{"model": "audio frame classifier", "dataset": "synthesized solo parts of chorales (CocoChorales)", "train_examples": 39062, "time_shift_ms": 50, "n_mels": 40, "hop_length": 160, "input": "log_mel", "spec_augment": false, "win_length": 400, "num_classes": 73, "output_stride": 2, "arch": "transformer", "norm": "layernorm", "norm_position": "pre", "activation": "squared_relu", "head_dim": 64, "fused_qkv": false, "bias": "none", "qk_norm": true, "parallel_block": false, "moe": "expert_choice", "drop_path": 0.05, "num_experts": 64, "moe_every": 1, "expert_mlp_ratio": 0.5, "experts_per_token": 1, "shared_expert": false, "subsampling": 2, "layers": 12, "width": 128, "positions": "learned", "residual_init": "scaled_by_depth", "optimizer": "muon", "muon_scale": "original", "lr": 0.03, "momentum": 0.95, "nesterov": true, "orthogonalizer": "polar_express", "adamw_lr_other_params": 0.0008, "steps": 6000, "batch_size": 64, "epochs": 9.8, "lr_schedule": "linear", "final_lr_fraction": 0.01, "warmup_steps": 600, "weight_decay": 0.02, "adamw_weight_decay_other_params": 0.01}
Rows from block 4, named by matrix and row number. Rows with one number belong to one attention dimension. Each number is 128 + 32 x the weight over its row's rms, rounded and kept within 0 to 255. All counts start at 0. Numbers have three digits each. After the name is the row's rms in percent of the matrix's.
# q: attention query (model.blocks.4.attn.q.weight, 128x128), inputs 0-127
# k: attention key (model.blocks.4.attn.k.weight, 128x128), inputs 0-127
q.1 121:213148128097132098131088114072154123087151159132145194095150084131134107153109153133136153096159140097102102085127125127078166154108106108117185130140076118177137136089161097122144141139124158112074065152088203148099174121138094067129156134110099129151127141106098149109080131094120153184176198090072138117146134120167185163122138081081098128117178150111113187110122161125117145111212
q.2 103:153128102137081159139133128094118079169142089147079147068118134150122120118152124081115095134138124101151144108149088111159061176111093154154146128148070121130164091176119185076211186094128194101063119105101115145088077171093116156090149164136083115146213143130121104228085142148088109088117134168120102138115127161168158138158106098123133114131115122118098097121134164164156148157094
q.3 107:197132113094127121132169062200132073149092051169122115071116146066114167132146098146131112137106111111123130136095121099118159135115138108160196158129074124123163132109069110193128137164109166120097136155165059093131125201090123098156129115119140096070132162034121093141169113141144159152194165117178146075133137116123142104171132139127169131135102125108145149101127120152156062137143
q.4 096:073099137178136102077129180123125099149104081183112174154153116173160137131108125174108164180149090127179105135153058112153106056134118144150094163098169091126140124134112169163130167166141080176177103125141113190034115153104126112117160129156136134136137154060111140173102065112171164095112148166087152168161105067159110131111118133105096154121115083135164136111168082106118138093105
q.5 114:117137101124093106124067115132149091140129163131077128145130101192087145091142139124126121099064177183118132134129156124165132095089122122083128096149187137071131102133143120161104084144112089158111167154067109140169122090163148159147171110200118088110129127123134121151148170094161112048163093131145206150142144133087107058198101169119171164144110097173140144177167095090124126111061
q.6 111:099159156125107160126098091171112126097061168059073108171158119166143167139071196177083125089122158170120143112079157131093113195132113156117111139080132079135116148158180104140114144152101163076153129103103097085098180178095158113104172100052150105144108147166053167154126102139113203093155128154087126119127117157096116133137147094130178136126122106121132185134126153118109103164107
q.7 109:132155147088166140136114102138161151149183122039199106093123159104138209070135108145144133167129144224124108115081125118075080095128106144118148124121120209087117135155107100183099096067108123103171149105069116138112125139133118152135098139156130120110092126108119063133104140204094117160184140098132077144130147147116113120154185083130122111063158158133184143157114159140102121111147
q.8 091:172141104127149080060142107151122149161094086152155116169187103094127086091175080136103152135123124108119118147142147132118078079122121152107114135098106135161082127088149104131179160133156156140110169096146106080117166151086167174139115120150171111144112111154146064152184166103181110100123084175162158164104136123074131144130172035119092176154105169101090052174073140122100154131174
q.9 119:090099112101108084135138135169107154071168082166147135104108154187106129144139146164104081099106164089142103090149105143149149133146134146172111202140075112164147137157137164168165147125167168136126082110150142160078083086128085113061071129136103138098143083119094157115099209141096183136111149070165093122171154118163183101047091100157161101110120145169116137140067149158134109112140
q.10 098:121156102127126159146134163131093156145198152167152161117065126066171113082102092135087071099146132125148100102198130092140116120067179124134147128112131137125147145119197137092140150127155087125144088094185200175114147140134151178105123198079160099093091099110130184142125150110091139104073100131122075114111123078101144176087151155155115126097120163140063170133104162111180183125104
q.11 106:134131142143152145088066153152140169078047119138166095142089093158080091140144107162165191113083084131144131140141143089084092118100143116108076130151156106100101104190142131131127166143145111120086099166120135141117192081123094145068129080140174158150148108101138167129088177129184119145189135137155100119122060101110168114090109056161137131166155130175101166077129140116144209136149
q.12 103:134134089135102159096154103132082093132152097111162110147153069133110142135104150101150079125147164146136137137103135153100179120169148152130178086212072133191163078073146125083084127147118149180140162180166072152126132139110113073126129098124122161097113178088156067161116120126117189134166131155091141076105188136134125136132146172079130142087139144152144042123152101108055089170138
q.13 110:138142100093086153129132142118136077122130124118112214153103137123095119136158109126129126174063106104126194191115189152115137111087111162131086098112143154097133168131092181109165158162087137130101186105099091105134152129128127152110111114127089096089100085110147116212109126149154134160220115172197158150106136093116059102157070160136122125103157193137155044124081114136129122138137
q.14 091:141055119120105138119086113164130117094061160148169177088076117117106102121116140116130108130151200038115127114153132194162167130148119156145107190105143137183072121137121165056148203115071128136078153151145109124085137148135157132092095152120113137176094143181159144167123152129125155120139119155114111112133128112188139090091075107138127136114162140134051118141123147086171194136072
q.15 118:076112119078212149180125186143155119154136084172109155169128127126137132126099103166099158136108134174144113148149109105137125130148146113102151049122128151144102077086064084171075150148141121122165133128123185166099102130112176153114172100066134109094095154196165098131085175122159114065141125185112136141123110161106136095093200103083107144167129074140128128096115142066093128135182
q.16 103:177142155124128140106060115126100115156181187081175168153144102142137058119136140174169120194159173123164109163097175131049104081080137131145146083136122122121123171114103137130103134081142170154128124095116052167165129122172143111127102146086128112131083130088116091183166077129160075148086112100117149164106120141132075202130161134122135140086106127148167127082145086140111164071163
q.17 122:116128143085125137139112154140155077164096125136112082103096104154155161152154166085147124099134085084102123169104106096094190120137083056145119150088169140141131071106107178077107131143080097116156114190139029189159109131129148124155148136157121163123112128133165150158151106131125151126157114117100141075114064130157125129141137148113145082204130197106155095087152132188114088220119
q.18 119:088158121165134170135146153107101155141133174131135151107103153095121207098137121136154133179135166152082163153147099132174102134115136144186146122091130183112132086091152122142137137117120154168166097131116175145129077199109141090140139077126134106049173153156102172121107057171150031078127153141113109121080093119159062151093143095128099126087114096135083124071126081109148186128174
q.19 106:138113156096132131169111167061142129102069168124145165157117106110119156129088143047186204130096096142171143128137108177133142110136140118078141076109116118115133184159122180156075110142135076128141120150141133105058129076103130101119120080118170192090098177129144188103105138086147136085088117161146126129134049141082118124098137187133144103166173163089133132158134116107114110168202
q.20 101:162151162147191159133062132167145124157108128108142157159113156115118083064109091144105180154114142123142165132110145135098159150033112171114071071127146082101113218136120149117129102176089046144117133087082135105155181134152136143129165152163138131095099154172131149160108152119127151113083119149123172159070131081103140191136112174115073120109125095149096182119097094102140162148095
q.21 108:130045151118084091061198154096107074131109096187140091127190141146116134114119204155133102125123145132174172164100155111116108121162097094140147076093101117141115132150112144110114079130081104164151153156143109153139184148114204098137113118172171147149151123185193148081113075146109136103101095223094120133142105121122114099080146109074114108134140145094145127168148154080122126149155
q.22 110:149131123152114163120122088151119131148078076124130138129114076130148204121159135118068101185139151122139097153138094082188119095201180103150147183115152149095157102137085133119110087120127107158152103139102139171148098136171120089180119133114142086068113156136088097164096090121188094116155115166099175146141110158119039145128183136156172089142111118089175112097148126063156066176151
q.23 111:131122091072150136082119098117130121148141107106099101158117150111139096140221151127101084035118149074142133117136159172164134117129141082093134122102100075131104064116110127122105084096104140145199140136160133124086133078164186160180152164097119092120105110155179139128106212136125110083125129134134138141136096125144180146159131136101150125164133132169060161173177171101186108176065
q.24 120:159192140137096147130084067093115088119096188128121115085118127192117165139033123107119125148150146090118099117157114097130158128123158058157062182123109083180146128160194134077138152143160139092100170151146184135149148064141123123123127067112129151167101117156089185126081173171137134167100129137133133070108119196160122190081115158144108109098112156117138124115105114137137086131154
q.25 112:113100119133107169166060095162152130162098159092123162173095110089141172119055111119178070159102100154159105037099144104149157155110147122086171127151153117132188164133127088119064143081125095139092091181099057123113142172094091121121141144117170102143111141093112098125129157108128200088173153150184139114153127118110144125156156152101071170120153137181164128094159132124158116088173
q.26 099:140118114089137154156121109165131148163146156117074042161143140117174070134088117177165160111137122118120126153097174142073138112095183098075137155152108088101126162071110104150105077110107138130116189130092088095168165137163133170186119089104173157109096128129089044130151157119127095143119102117103151187109157105110211114222149158096169124134148113151145142117096087108113162123152
q.27 098:167128110069155115164137156129114156126154145107166137127172100070173067108093144199142128119132111110126124109130102113068118149146131115167154187161154163055104120173094219096118172099144148102106137128135077136152159137153078121175068169126143131133089052106115117109174097092115139161211097116150075140139157138152130090100109125158138107153178149089154106108106133141126048122094
q.28 127:115160108124135152190121143151125135080127121134185089149153181155095138128095160118135124137175095124120067072126087155133099136143145115215154159166074169150169127114129085093144172113150122103123120119227167123158129110095086138072123122156179145136147117142110187082117104103102095203091104068155101109159170144180150128093087139155134113085103164141059150122103095083118132119088
q.29 113:133102132112169127145137120101177134136143156148182119151117117108119076141135089120140090135110034218130121073122127124109115112111136119158100138098206173115153087202212136128064154141149109134132139157123106128192131143106187135124127060159094140122065148105071079163116147151137070142148136121196139093104131117086140122134091120104088128128145154142117074180098154098119081161158
q.30 115:113075155178129191111155150095130175133058114068081126155104141165175127151120133138119178131109149154125158105082103129127149117142150182096113083161146159136082158135144086206060085152136157142157165135129068183115144147136120161081102126094142087143100120147149115205117090123188130116106092135151121132081195146057092116141148166101119140081160055122124129092115133115093137128096
q.31 105:109121134105149124188158152075071126143117133095099099091166077115153134111120117166097178102090141134089145167114127130086116076166140147176094155132142097142120097128113156107081108101133112166063175101123172194122129118172132124184152103198126132094115129172108093124156162059166136095144124191127133126175173080069070132172159161117150177149104092086138144181144116091091077167127
q.32 115:154118143092149142141131115110099103157113170155084149129100159080142171089115153110189147119102147110164118117131126121108195129165174063152165204171160147066103142181095145188080141054172153114145061175108138142098139125115065082145114159117098130128100111147125100110090166171127167148149094095101130165160100093145172120067142164068111109140123123187114109144111128066103161116103
q.33 124:109089126175153092110067168114125155191125094115052156148152098127105160122099112174172157100124058111115162099150115104155114138121112119121118153092084173158065172115149151171052179125100153093202170149086115116150149085125182160160125130099115132172132129165135130099194113100157129139095108129150152120105093157109175135182171078124124180106169112150097078119110070096119158097135
q.86 088:179108138126156094143125196178115080201078144066097066118088094119154145168095147115094136089091175162095170143107120097178164051057103111161149099106134115167137144128094131109162100164117178155133148135087184105171107130090139102131179126180157133126126099104147139075145105075130080101131126136114169145159128113148100084118100109106164174139085163127129110174162116137165104181105
q.87 072:178136143176132123132116166105077122162089103236088113158151152116149125127107134109114151138115089135075101097058099138164127156145140059155134137101180062104070181139167147132135087160168173198089134131118198152130115120053116156138131067117138107102095128192121158157141124080122120164120161125126136116171088107120082099125169073113139126110160059103129142127157132132119104146108
q.88 089:082096116167137113114119194093180156123191092084116135142100104105117190133143124138202158114082133141152140138154066118172125197082136139099089187097136167116186102109149161132152148108116154137119133111152063125063118077160200161082127102119152126094090124142132161069127134070151101101136084091155128181131125045164126114138079149134148080123144137093155164144127108118148132163131
q.89 088:093163123130126111123135130163105111158066194080050106107185151123169135158162099122092086121141106100099154152188133118150102124158107139116107070089111145129134117163125105163139066144185129145191108103103158127115110080141125098096129101169133096089123126109099131133169172123148035140083159130128157136135074206139149111171178147111180176096114143139145150148117111113164074188063
q.90 089:074140142119128115123103139144125216078140169126114196114109108161150142088131157126140103113177084072166200078132047115119146122146167115078121133109092136122103119132103118107124124087144147105184115148113099146152108105148191125112180101159127146182115157110131128085122150108076112175159151098102141138093126147157143120105136121105116121089099045219186087152140116095130205160166
q.91 084:126087142163122097118175110103122061169142153159156143108139180119121141174103122113112138166118173217086118116107149167141028187119118142168158141143114127088158112140213126138150097071123140121128107120104155072149132118137126150154092087111148151102115101150101129136125024125163115125126115198166099104174152065113137079158097053132142118134135135077116148130093145144186147121136
q.92 103:105114196103160152088098117171146141193144063070172099133127078161129182127150111156108116133082127166124098119106120139046186085191125134113178111106173149126064086119121158148114175096143142138109171151112113068158174124138190119118128133108155068148112177176094103076076083167123094086104118134136157155138148174143148116158103082154132128131124070127077114135142132146166135117116
q.93 089:092126172182073131081171140131110082171147155163042149115120146070164113098082130066130102139140132110082140219148165129129118099072138093163114120143126070123168090150132135132187131096147171147126134069184115140138164134133140140155151088127123128119111136112117147153145090070147099132063155168145155078143115165155109139157105140130120152198127090121134164054132064090170156119121
q.94 092:110089171182129111110119131063148126140187132157132159204146101143102149081104145146137110084123151084176164057114092078131102161075145118099097127189226129112159086107123098107152158094162098145034102153165075115109146090118151154164167113072150125118099153089117136128121142111143175096137132142154134139099201121156098135097119200120117128144109108155160113140125097157138174107124
q.95 093:140164140131096146132108148133086084151121178081092167091125116165119092121119109136101104127212094119074036145120097098095116105106133176142121156053076097128187181167168078100141141085099131133148131145121164149124116124160139139153169111197137152164124138164099150179218127154152063138110066125141094107164078165099152153141118124121115145152174104155121164104138145094088106097132
q.96 096:165158101083092104136108086070163103118142104128096145145109088131108115114095158088124141114115163139159151143137143137134152121119163119106107122167095193171155173122065157084091121113111098077165139185164072075116113116152121152138122198150149157122165124066189134115130134088174164125156078101157075175094165095125212114165059139086127107141163126088093103124134140097149138176191
q.97 092:149187151128091163084160126112148157144072118098066094080127140122131090171115073108148131141201131156108079203128051171080110071116134132178122087127131099080108136090110099127151168162112140134116126148107158182090129143158127098154136100156175088116142167126127182166184084116123102130144133219103098120168099099099104157165106070193110136164100128149098136140159126100133131106138
q.98 081:094174150128148130128121106159152115161130138124138156034109103124121133151185140181161145128035129097117102092127157109120124140118159150127193111124097156056083062151145144162182162118148144120178129177119080083146090167164124129158155142140158087114123102166174082080072069153116095119102124190134128155097184156135111072135099148086087140129082102177147121137107086138127157164104
q.99 091:083162064087138152090153112151142193183127109120179143147162148106157107108154121155088138093135140166060119136151138120155086149191182096054109139126177133077142104118084182125093101116167131151108148080149014120123072130150112167108129095093147109088115096141130166126133150119165101143170128074147080105095136083135121161151102173132106178119135125141193135108155110119162154159101
q.100 084:139109099164111108139105120138117124104116133133058132096174148124143088163107145115123117144163085118195167153090076149145175134065127118145111168112166152121174134099057066085148103161128052091124139177136166126144143086069186149145113123175113141183109139084136184091118104133136166147071127169172154108120069138093130155127124148105134128155174111129133111144195190081111086095189
q.101 101:101163117099158112113122115160111145148155157122162149121117122155092112130115148152108133169126154150163195044098128141100103140187173104108128089175176164108112106139091093098118135061111145121157097148100048041159109109119139166107114143097113146204132106120126122094141132183138135164168157115131115107111202152173124084106115086070122048127133165136133131120064199139161155111173
q.102 083:177122132081142131157195112134093115202152180146149067097095107111140123146165150123109132080119148141131129116152081114132096151168078115140148172109136091114085111135090051188079090129178154128177065145123159091167072153197136126137109097098211128068112136106121146121109096124146113076054188124129134141130168146126087140169111154135119196097121149121107138140090113137131163120150
q.103 091:188102170142099153139086136121105100104106084086133074134136145128137142146162125091132160127158083100121085176135088169131170091093065164140160158117096134156131141082149137168149137171131123119085111129122233133117134143108148069147167206161135152176116184112125064129183143141135164097053138135120116138094097182119102150140154158107146099097136059070086098168162123114155096129103
k.1 111:173150138132101109156085129107163112108136099094152129204136138137162172098143152113115134123138085089100078127132085051119157065042106153151174174096146144150111164073124089140118134112148168172137090097082114123083148122153117126142185085102097092160184202084123087116144100111138100170143186151132081143122132096198147194107133103109127184125163145133141155105157091152098106144124
k.2 105:117121144123132166122150069072129074109178147142128141097181146117141109143117048119144087102108141103137155099104095148137094132098136211134129086096119111126133096160133165105124140117154142162112189111137132157108062146071135105085148145168078095101176181104127126218154195122109093089086112135108119132134107102172186132145095126192196131176127104103163117083127120174104171180132
k.3 090:158139098090116090129218052108151078198150129108181083089114176110177140131149136115127136105163141134132128162112198126138129148156141079150154139121091104132108111199089155141148105129134103124141121108132145111168127146083135077144131163127137134088126105153141048048108131104137095154205195062109103060145113106107133148096083149171192149131117129121158117121100101126111173128138
k.4 102:162075201182088126115160163080132116120097098204107164128119148102126086204080160155119131159147090174124092080162138164166141096126141135112107069113155075123112149103098141145154102110143119145116106173095093156101087123151182123109119096127109137084130123104164136122150093105142127105155145225075131124173124155094124099134114142051111176089156113156153189134174100139146062115121
k.5 105:123122124153119090202095097081091110111169166111028138139075214130073150094121083149122089164064095145153123139175087157112128130145123176093127094166170110109161139129103155159150096157155110145138123111080142144123196152148120092092156114091157168107154132167095119176097130124133124062128114133140172129149147144080119096169082158134207141168113138162114148129126123115111077151071
k.6 097:072186199184130070139151160096120115115119102106080084126137133113130144107105132155121112070112164136147091152182157106110073178116176123096132127076201090144173131151182083123150101127096180119182149144105113143108196167125110141169095113127121142179113116175137069097154122139147194135098117131134160135168080128102127173130116103165162136108108111088119119085142096110124069117048
k.7 107:154149128080158101159157147094112104131150116058219123094128161145097127103093119155121119165081128160170077095149155148087097130172086178109142140172142183172107134136111142150160153113127126111142126055070078170111133127114143169151110170113118104117107134142053120083126092166057079125185154053176129127154128124096127147115182079137109124115137182117078140134144122154193140146118
k.8 088:182120124118164123086039072105125127148125148163129108090130113114105065134089090127079124162102136127120157148144164151160075117162135188109152121118092123221085131143165094082168185122111131096134093145145126150098148237072132130174094124135146091169060122161146153144123172104125141097145151135172096082108151134138117145143125070133134124178109093111095084121143143133092125142194
k.9 106:111086101182146125097151175179205115138132074132111122168114136159129179116111154109113125124148087112100080106163127109147115151104130113151106154138147090153138132204095117168084143101090059179126106146139130114118103086157136125113136106158102107055120156167100176116112216121080121185092170142209075161103125172102102139097144127095108128096130159164163124153113108168099105166054
k.10 104:147136127141136147085091169128121128165174152098127151175074113154140076140146153155106178095142132090112055076150100130172159154066086160122134138120124181085137094086123136136115172128150119128099137059119186111129063074131142133095135185132148149055136144133119129134138115101126166083079121164171135130139119082076142109080233187096093143105109142118088158119146189159165122136133
k.11 089:182140185138112106103079137168154137118057096108169099157123104143105126129155134122144189134064163066159152116150114167116059093047141168154073132143149094138060094118092161136157152133146108127094159166117114121105136099103138141088176092135101084136121150098183162119165110139135106122128120203111116111152049153147201141139150088133121153160118101151109189086193110114107130126148
k.12 099:135128136121104088149229146160072084192120124095154132105181115161083119142156114103197094076177120138108162151169128114119141172110134143143155083161112107119157078132147113071148132164116139140172143166112159194157110111125119097145129127091118223151091138136140079147108119087118101144158072113110130137096191153097130135131125138129118097139122177078142059092138076168132062133088
k.13 100:095136136135087093173154114060111080133171115110105161116134172136094121124194100115089171131125107146112138158145125129173138078095167174105115145111142171099111149149145130081188144070138137145121139061121103139188118147135182079182112123125058115116088119183115148129123124157145111120198140145183118077085126147064101184110062139160181074162147165156161079111118145148118081134107
k.14 093:099059120101071153118092071156131096144144141152090106109177109104139163109145104092087141090165087092083100159097169157137131145129132140136125097130170139111134093152145125088089151086104135160114167105142171130106051152078136091121196135182136183151090157202152172160151116081146136093150088147157090163113087132119193126162114137168168098146106112156137058113194149077122167130132
k.15 103:103130127084179149154159151097197091133119137149152180147153135157117104135100115116094140110135150135118158113173151085125112113148171115054118060132072150169146085116075122171125184172162060116177131159093132166101137168133110184132149101143166104103149143132154080164194119134151104150158139174069159092095132152111132091105128071108109151139163054151124142118045108120100113068151
k.16 094:116165120126101134082111144117145122110132165076160150136154132182123052070167099200161127103160185121114186133115094096034144116055150110134070134147134123161055110123132127099200111111162193119141106089097132163142095120115108139192130138102124115157111134075101149171127144134140127159144069098106207125140146132148089148142130152154124164102129113137127132078130175152116152074178
k.17 104:103154094080075171096154135141143134059124166183123114082103117063142145213161139091121159189126135086116089143125129089047157139160109105127109121097103098131076087126148185117113136143130165072094142125097084123163129147149173124124128138115117125112093093154118138188106178168166106147049125105101152129157094183127189151141102129173152139161141187085166130179168118130111108114109
k.18 113:112154181137141123103117182130135154120125163106109167094077178134087174107152085145190175115175170179091118116137124134140122154131174156129101151113141135120180128097103146143079120109089213215133058155088157114171077088145155139130127101096116141121132066119105099078148083085152108109110151157052098148165130098110146059105173098102121116112134096114156157089105115119154181120159
k.19 114:109147208106085087120099169094105134125142080168125073121132120099169189149172133132153145123136075062162197176200154135188132114131131152087168088088139122065160101103112112136102114105123071147128136162148141147126104129137142180107151096069120186161114144092157136153106129124163082102127125078161120142090099109138114111131170167087180123144179096148104067160087146124108110087175
k.20 090:119147155092145155084077128133107163164112153200111183187122092110119102080126129128065205148135135102150145114119148097123149168057112139115135119097127139089104185131179088073131142136113074104100205099102221133112108132108108129141070168125195097130145121162163102173156112115112134067153106163105154132131125108121136157160080191075119103115128115160113190152148148122102115126104
k.21 099:140082098157067125135162212119132089146136087172178064135129166154137113147113175150119160175138204165141101166128174110075112120165133092166117112167108182090131143103149157125105110100150105072105111150144125082058151131115099120121122147100185057131082091198111166122112103128117129083106078197170078164132119148161112108127149089131111132123135174097124134120158083142140081125143
k.22 114:151106110107117176147156057179140134162101109075121150083134111100128163131173125118095146102172113152120134123143149132134114137176145113138106129138128120161177160137095139091147092072073103173131089124107134155194135121110125093179129158102143184107183086153090148083087094091121120149144099161061210138129078124121063103134180099122255106117083131133124102141122160145127089146129
k.23 113:149107121132135127120135090197145154158144159106106135111151073146153128125135033133130090086103134063172191130076101108159130162168155064127138147108089138146110070107148151116113169196139156072193148102149174157087123083146136141148117132165128195100120112129184168138175178081145191113130100078128162126119135149136064111116161091098143124132106133105072148142121071125087115100126
k.24 094:124143102113136189134120133121110121079080098113099137149155081145168199100092133071126048110132081091092146112107200172072162103117193091219131142138146049174140127117140174121122156144135136112127141127154146111136172119123057179121107077123187149178120130090108154147092097181142128141141081151095122142118105153168176157095154144179129099084122148136139098127105099123124120157103
k.25 103:117168144106114107119159094133129136143081154074159100109092127113176170108144172107169061118130105112133126087117107077175082165075112112093107106148119107105129117099079107107147127114220067161101164123145114147140120144108121114160214132135148164125146140115148074092165144164182137059137145125186186105138118099133123094162117177208075135123110129094150211096129127166152120096110
k.26 101:143190085124136104144120125110121181218136191111118082112183078125118048128113160164152182052117132129147093134116105097135146176110130139137122154136117124096092092124139110108168122146109114107123167131095163148109198064164147099202069106171117143124161082177120160123084127122150073140121146062153130110152104173107130114179094165115163124139106068153080081123119147108129115154114
k.27 102:142100076128150140111203041115162134146124122107118075161125148091084108145075160155174154148172073117102121122167163097125118126109145152150052162146149132107095137121134147096110107108100153089121103042172088140186158121170112143125127142157139071110069142154076208094123136185152113181134117138104121132106163148118124137079130113137112157125169196099144129126173151122091114088190
k.28 110:097146149126142158132149181129122082098092060160191117167058116157084123088124196133185084111094094162090103079148098142112167112131180177142145138172124135111184117141133090090110094127167121178134117151193141104114097073099140167082109162130160122135088148117105152104089177121139144109118143130119139147146167111133169130084094110120065129113156183127064169120101122062192162102127
k.29 097:177119104050187121198156101143126147123126125083127173133100091165122124093152117114170039175086129165191211113104127149143092181124100129142093133146139144132148160164141099107115132176088160095149078113100124140112109165066150138096183107141117133183092133089090093160103133113128114094116119139100173112140107117107121097177132118142090105119167185173108081157117155126086101080187
k.30 099:104146069127135136120122134131083149085114129099156106068141136165117133136132127141132193098147187128161138104116167143073133074170164180081160096148182100131129159136167118118041151133087156109100126128147155138136159171040115097076098163121169126154108100178133101123107087151147146192168061154150114079090176178098156110107126114108106142126094102139125052098119161109187135113162
k.31 097:157151089066157089154042041142114141111126093108117120117118097119138122121089111158078131186127155145122191141108164179094126063129151124157159152119082108213133121099125127123121127128150111145111142108149155131168168155167142133112133060197121115103130096121136049136079130119132166133126106158083160125143155114137100151115127108055171162126109143110164156151129173121119075221169
k.32 110:167154133114126119104165077087142072144058210126093128121168113152116181091080138072171124123158114147118179110128180136130093160107173100127133134136167133063079119183121098128062143114216147096171117152145173143124148091139182094136176154201101099108124117152111110068118123125122072144142124126105100138123092141136138093118137142107133053170158166117112141146165090134085170105130
k.33 111:105108109118160147082072170089116151121173128135064111125148108067122175173127144166151147121095078125107097111130113194104072105106173136121138149123054121138092146101134134150118125114186118122170127147140145116152117123119198150159100111066149161155099118136135112037226133133175171187107123169096179102118125147150176124131106067144107129127133086108101153121089145121074185140162
k.86 099:165189101181121082168127085099105133108081082120129131077140099180117181141048141093143150100151115119135139118088073158145162149112180062129138151114142160174164115122142113096132190084120063132151154117122175112196141136133138114147151107140142149168134207161128118141151100167094082131051142109153124176124123121127148133111115055133127116116112158053096150152137111059164114101106
k.87 073:093218150107120152118166150130108134106146162127086115108163108156081189110072100159141094111155184134107158112099094085115147074105136161110126161096167106135119128075125192147125123155174103147092159082013170097104129183175125115076132125103082144130141127070189124166157139156173169107114145143110149083122101109137138138056168112152147135111137143158111148165129108154086162142109
k.88 091:145081133100068098059135170126131127108169126139154076105104129157150109177081047166143185074172163144161165159134173129108179112108148100178155149122087080155117058095118130131102087091078115103186136166114138146143108164095155133089122131118166171103113093182096147177214135133141129135126111113109120146104075109127122127186120159132169155176101169110100123088186130111113123127148
k.89 099:130118130227101163122169163091133136096085078093136180159110139153177132124092123112118092150121099147087144096106102127054117098131098180136109115159150101141132133093059078050156119065081109150125125125097127167168157129166192136154121118124155152140085158164111179128128126120087135134120154107116146135131164113086154173094144070172139174119162136144120163170078161066184077129154
k.90 099:093102084101111098085149159128136142205113131144091140168148134126082138151181195148128163149152173151147130184080141150144156091098154094058088147135130137108092123123154151121188154133144153149203077134162109133105180108110091079111099141150086141098084099085070114176173125102099129123148147110140098163173058106112117109094134066188167150169159119094104169156076108105112108122137
k.91 092:166178142126093151163146060102117121087154176142113090125141131126112146134110075140089064121110162156121136121122131098072119088106119117215180116107124099119155118170060170170063191150109092122123138104130166167169070097102150126128118159172205112145130132118091111094148146129176098139100121123122089167118154159111093112127108119059119111057204124177180127118136157115136166153146
k.92 109:125142141137116103095073192126138141136055083115106124130151092107151150205116162117162106119163124089118131137161154111183141119108120122090158146132149150114117140110148124083181124159171119102140108110146160104174184094140096157045124146156117144126105113111095119113163095156169150127091052238117111171110047056172128088154151148117124098144116084099126138107107176150141182146166
k.93 097:121101096142040151171135133122136139074136146127103137063155111076157143086094111083172124106109151152132212133168148130087126111107096103165108080124166048106164143121158112110069161129128136215195122165088151130122095144121132109128130186110141132095151170126150125152158145121149133163091230119103170130112158124115098143114130131108149148112091157164164133101159165062098097081125
k.94 098:126085104107115133106137145135076144182182149129105090084158163097132155181128103139163140100144146144149196207136147157146154098153156124178148138088110089144135116157122100111152096124129171095171117192130140173073085146130091136094076113100117120065151097161084137119112172189177163139130139121122159118101087124148074094143130198075129150134119117117067105095160085173084106068075
k.95 100:149147135142167132110142127196135086116121120084069127206086143160144094109151089149099096132151105115108069154102103093054090136154110177159095080073169129140069128120198107131121139086103085142136117118128128091102143137093124114195150195090179093110121141108151178132149149150156123126125162131118140165178146159078143125154134117099133080057150168149175127073145116122162087164187
k.96 101:119101100073154089159126102142128113181134163125178125119144133110083082109143159149118150064138136184159122132154075146152142136077144088119107104131088130136064081133133098137125134144112113108165123128127091147170107166107182119087086107143096114190193078136115146101196098095139084145149050112172122143147165196099180161158099086175127141183092149111112125122179171109152145051134
k.97 093:127159185143111135164083109119158100057129144105088176098162110090130163107151166144090129130131082172110163098153075086096146128105122172180107075129123100105157130102223140149102097104121107135147151167067146101181109180141140164167167192120154072138139104136151185174120073113083113108142126125099164117108132124099141121088126100111073167106125147100162140094139121198143078190130
k.98 093:162111080138140154155098146116112164064115119107149124113111085128137090153112107129136146089150173176127121122111125120195110137133093106193133134158181115110163168113146176098187150040123165128235161095120135110146125083142078091132087138125185144140125116074044122130123093118157132133089118200171080149101077178156116134131083087095160140125178082100091151128134138112143140131140
k.99 099:104072084156107127112196190143234143091131156154131113107162106078129111121072129133114119175109125105148111085167171092138129118134145072131115112134120078114136118082062105100164139143104119112178140167134116105171090096188112152098149178130103141118117084202152170102120132134159111116178154072173140128101094140130119121105174186140146130119114087058153086184099141146124115080152
k.100 096:160162091139159093110175112138128119193101175065140147145099164129093165117117188218087152124133133126149131209177108116109127090125136126096114114148079163130108120113136121134080073078136126112128115172124146081154141101171099161164102121062119138142147189063170136193094128122136099158138093168105171159157153140118186154120091104118102117154126119119119041143106082082122088147151
k.101 110:159143086113141125142146124104137163127140154189139085130170128116102123138141138104146142183073139115122086156122197151187114141151172119120111147102047157100102147184086167095179110164100130105178150084188095107144116068119106108069088134136123204089136101088124126086120135093159135140115086145163129164107096154119107055188135095147105165099160080161130173155128159124091076108182
k.102 093:165153138166062185174070096103120149152137080110166123108121141118094095138078116115131070125117156158126211104108170144093110161158116133187124113103122112110121183126118124106151132195085129137131218120178110136159117119097083126075072132125152110168123120139105255155143088076089110112099122155134091131101172137155099119109114134104129150116139101148149161138121108132131183147100
k.103 098:104157160174161059116106157132103124132090061093160145119043172181143110114115123141101137046176136118102141128127103109078149144056118160050091126144139069167120166108165125152135085148116130135092147154111169141136144203097127163151169107104118066180120194104121091143123127108126121168105101184128157121133149116103134178129096119147124102174134159169142145136129067115121133185094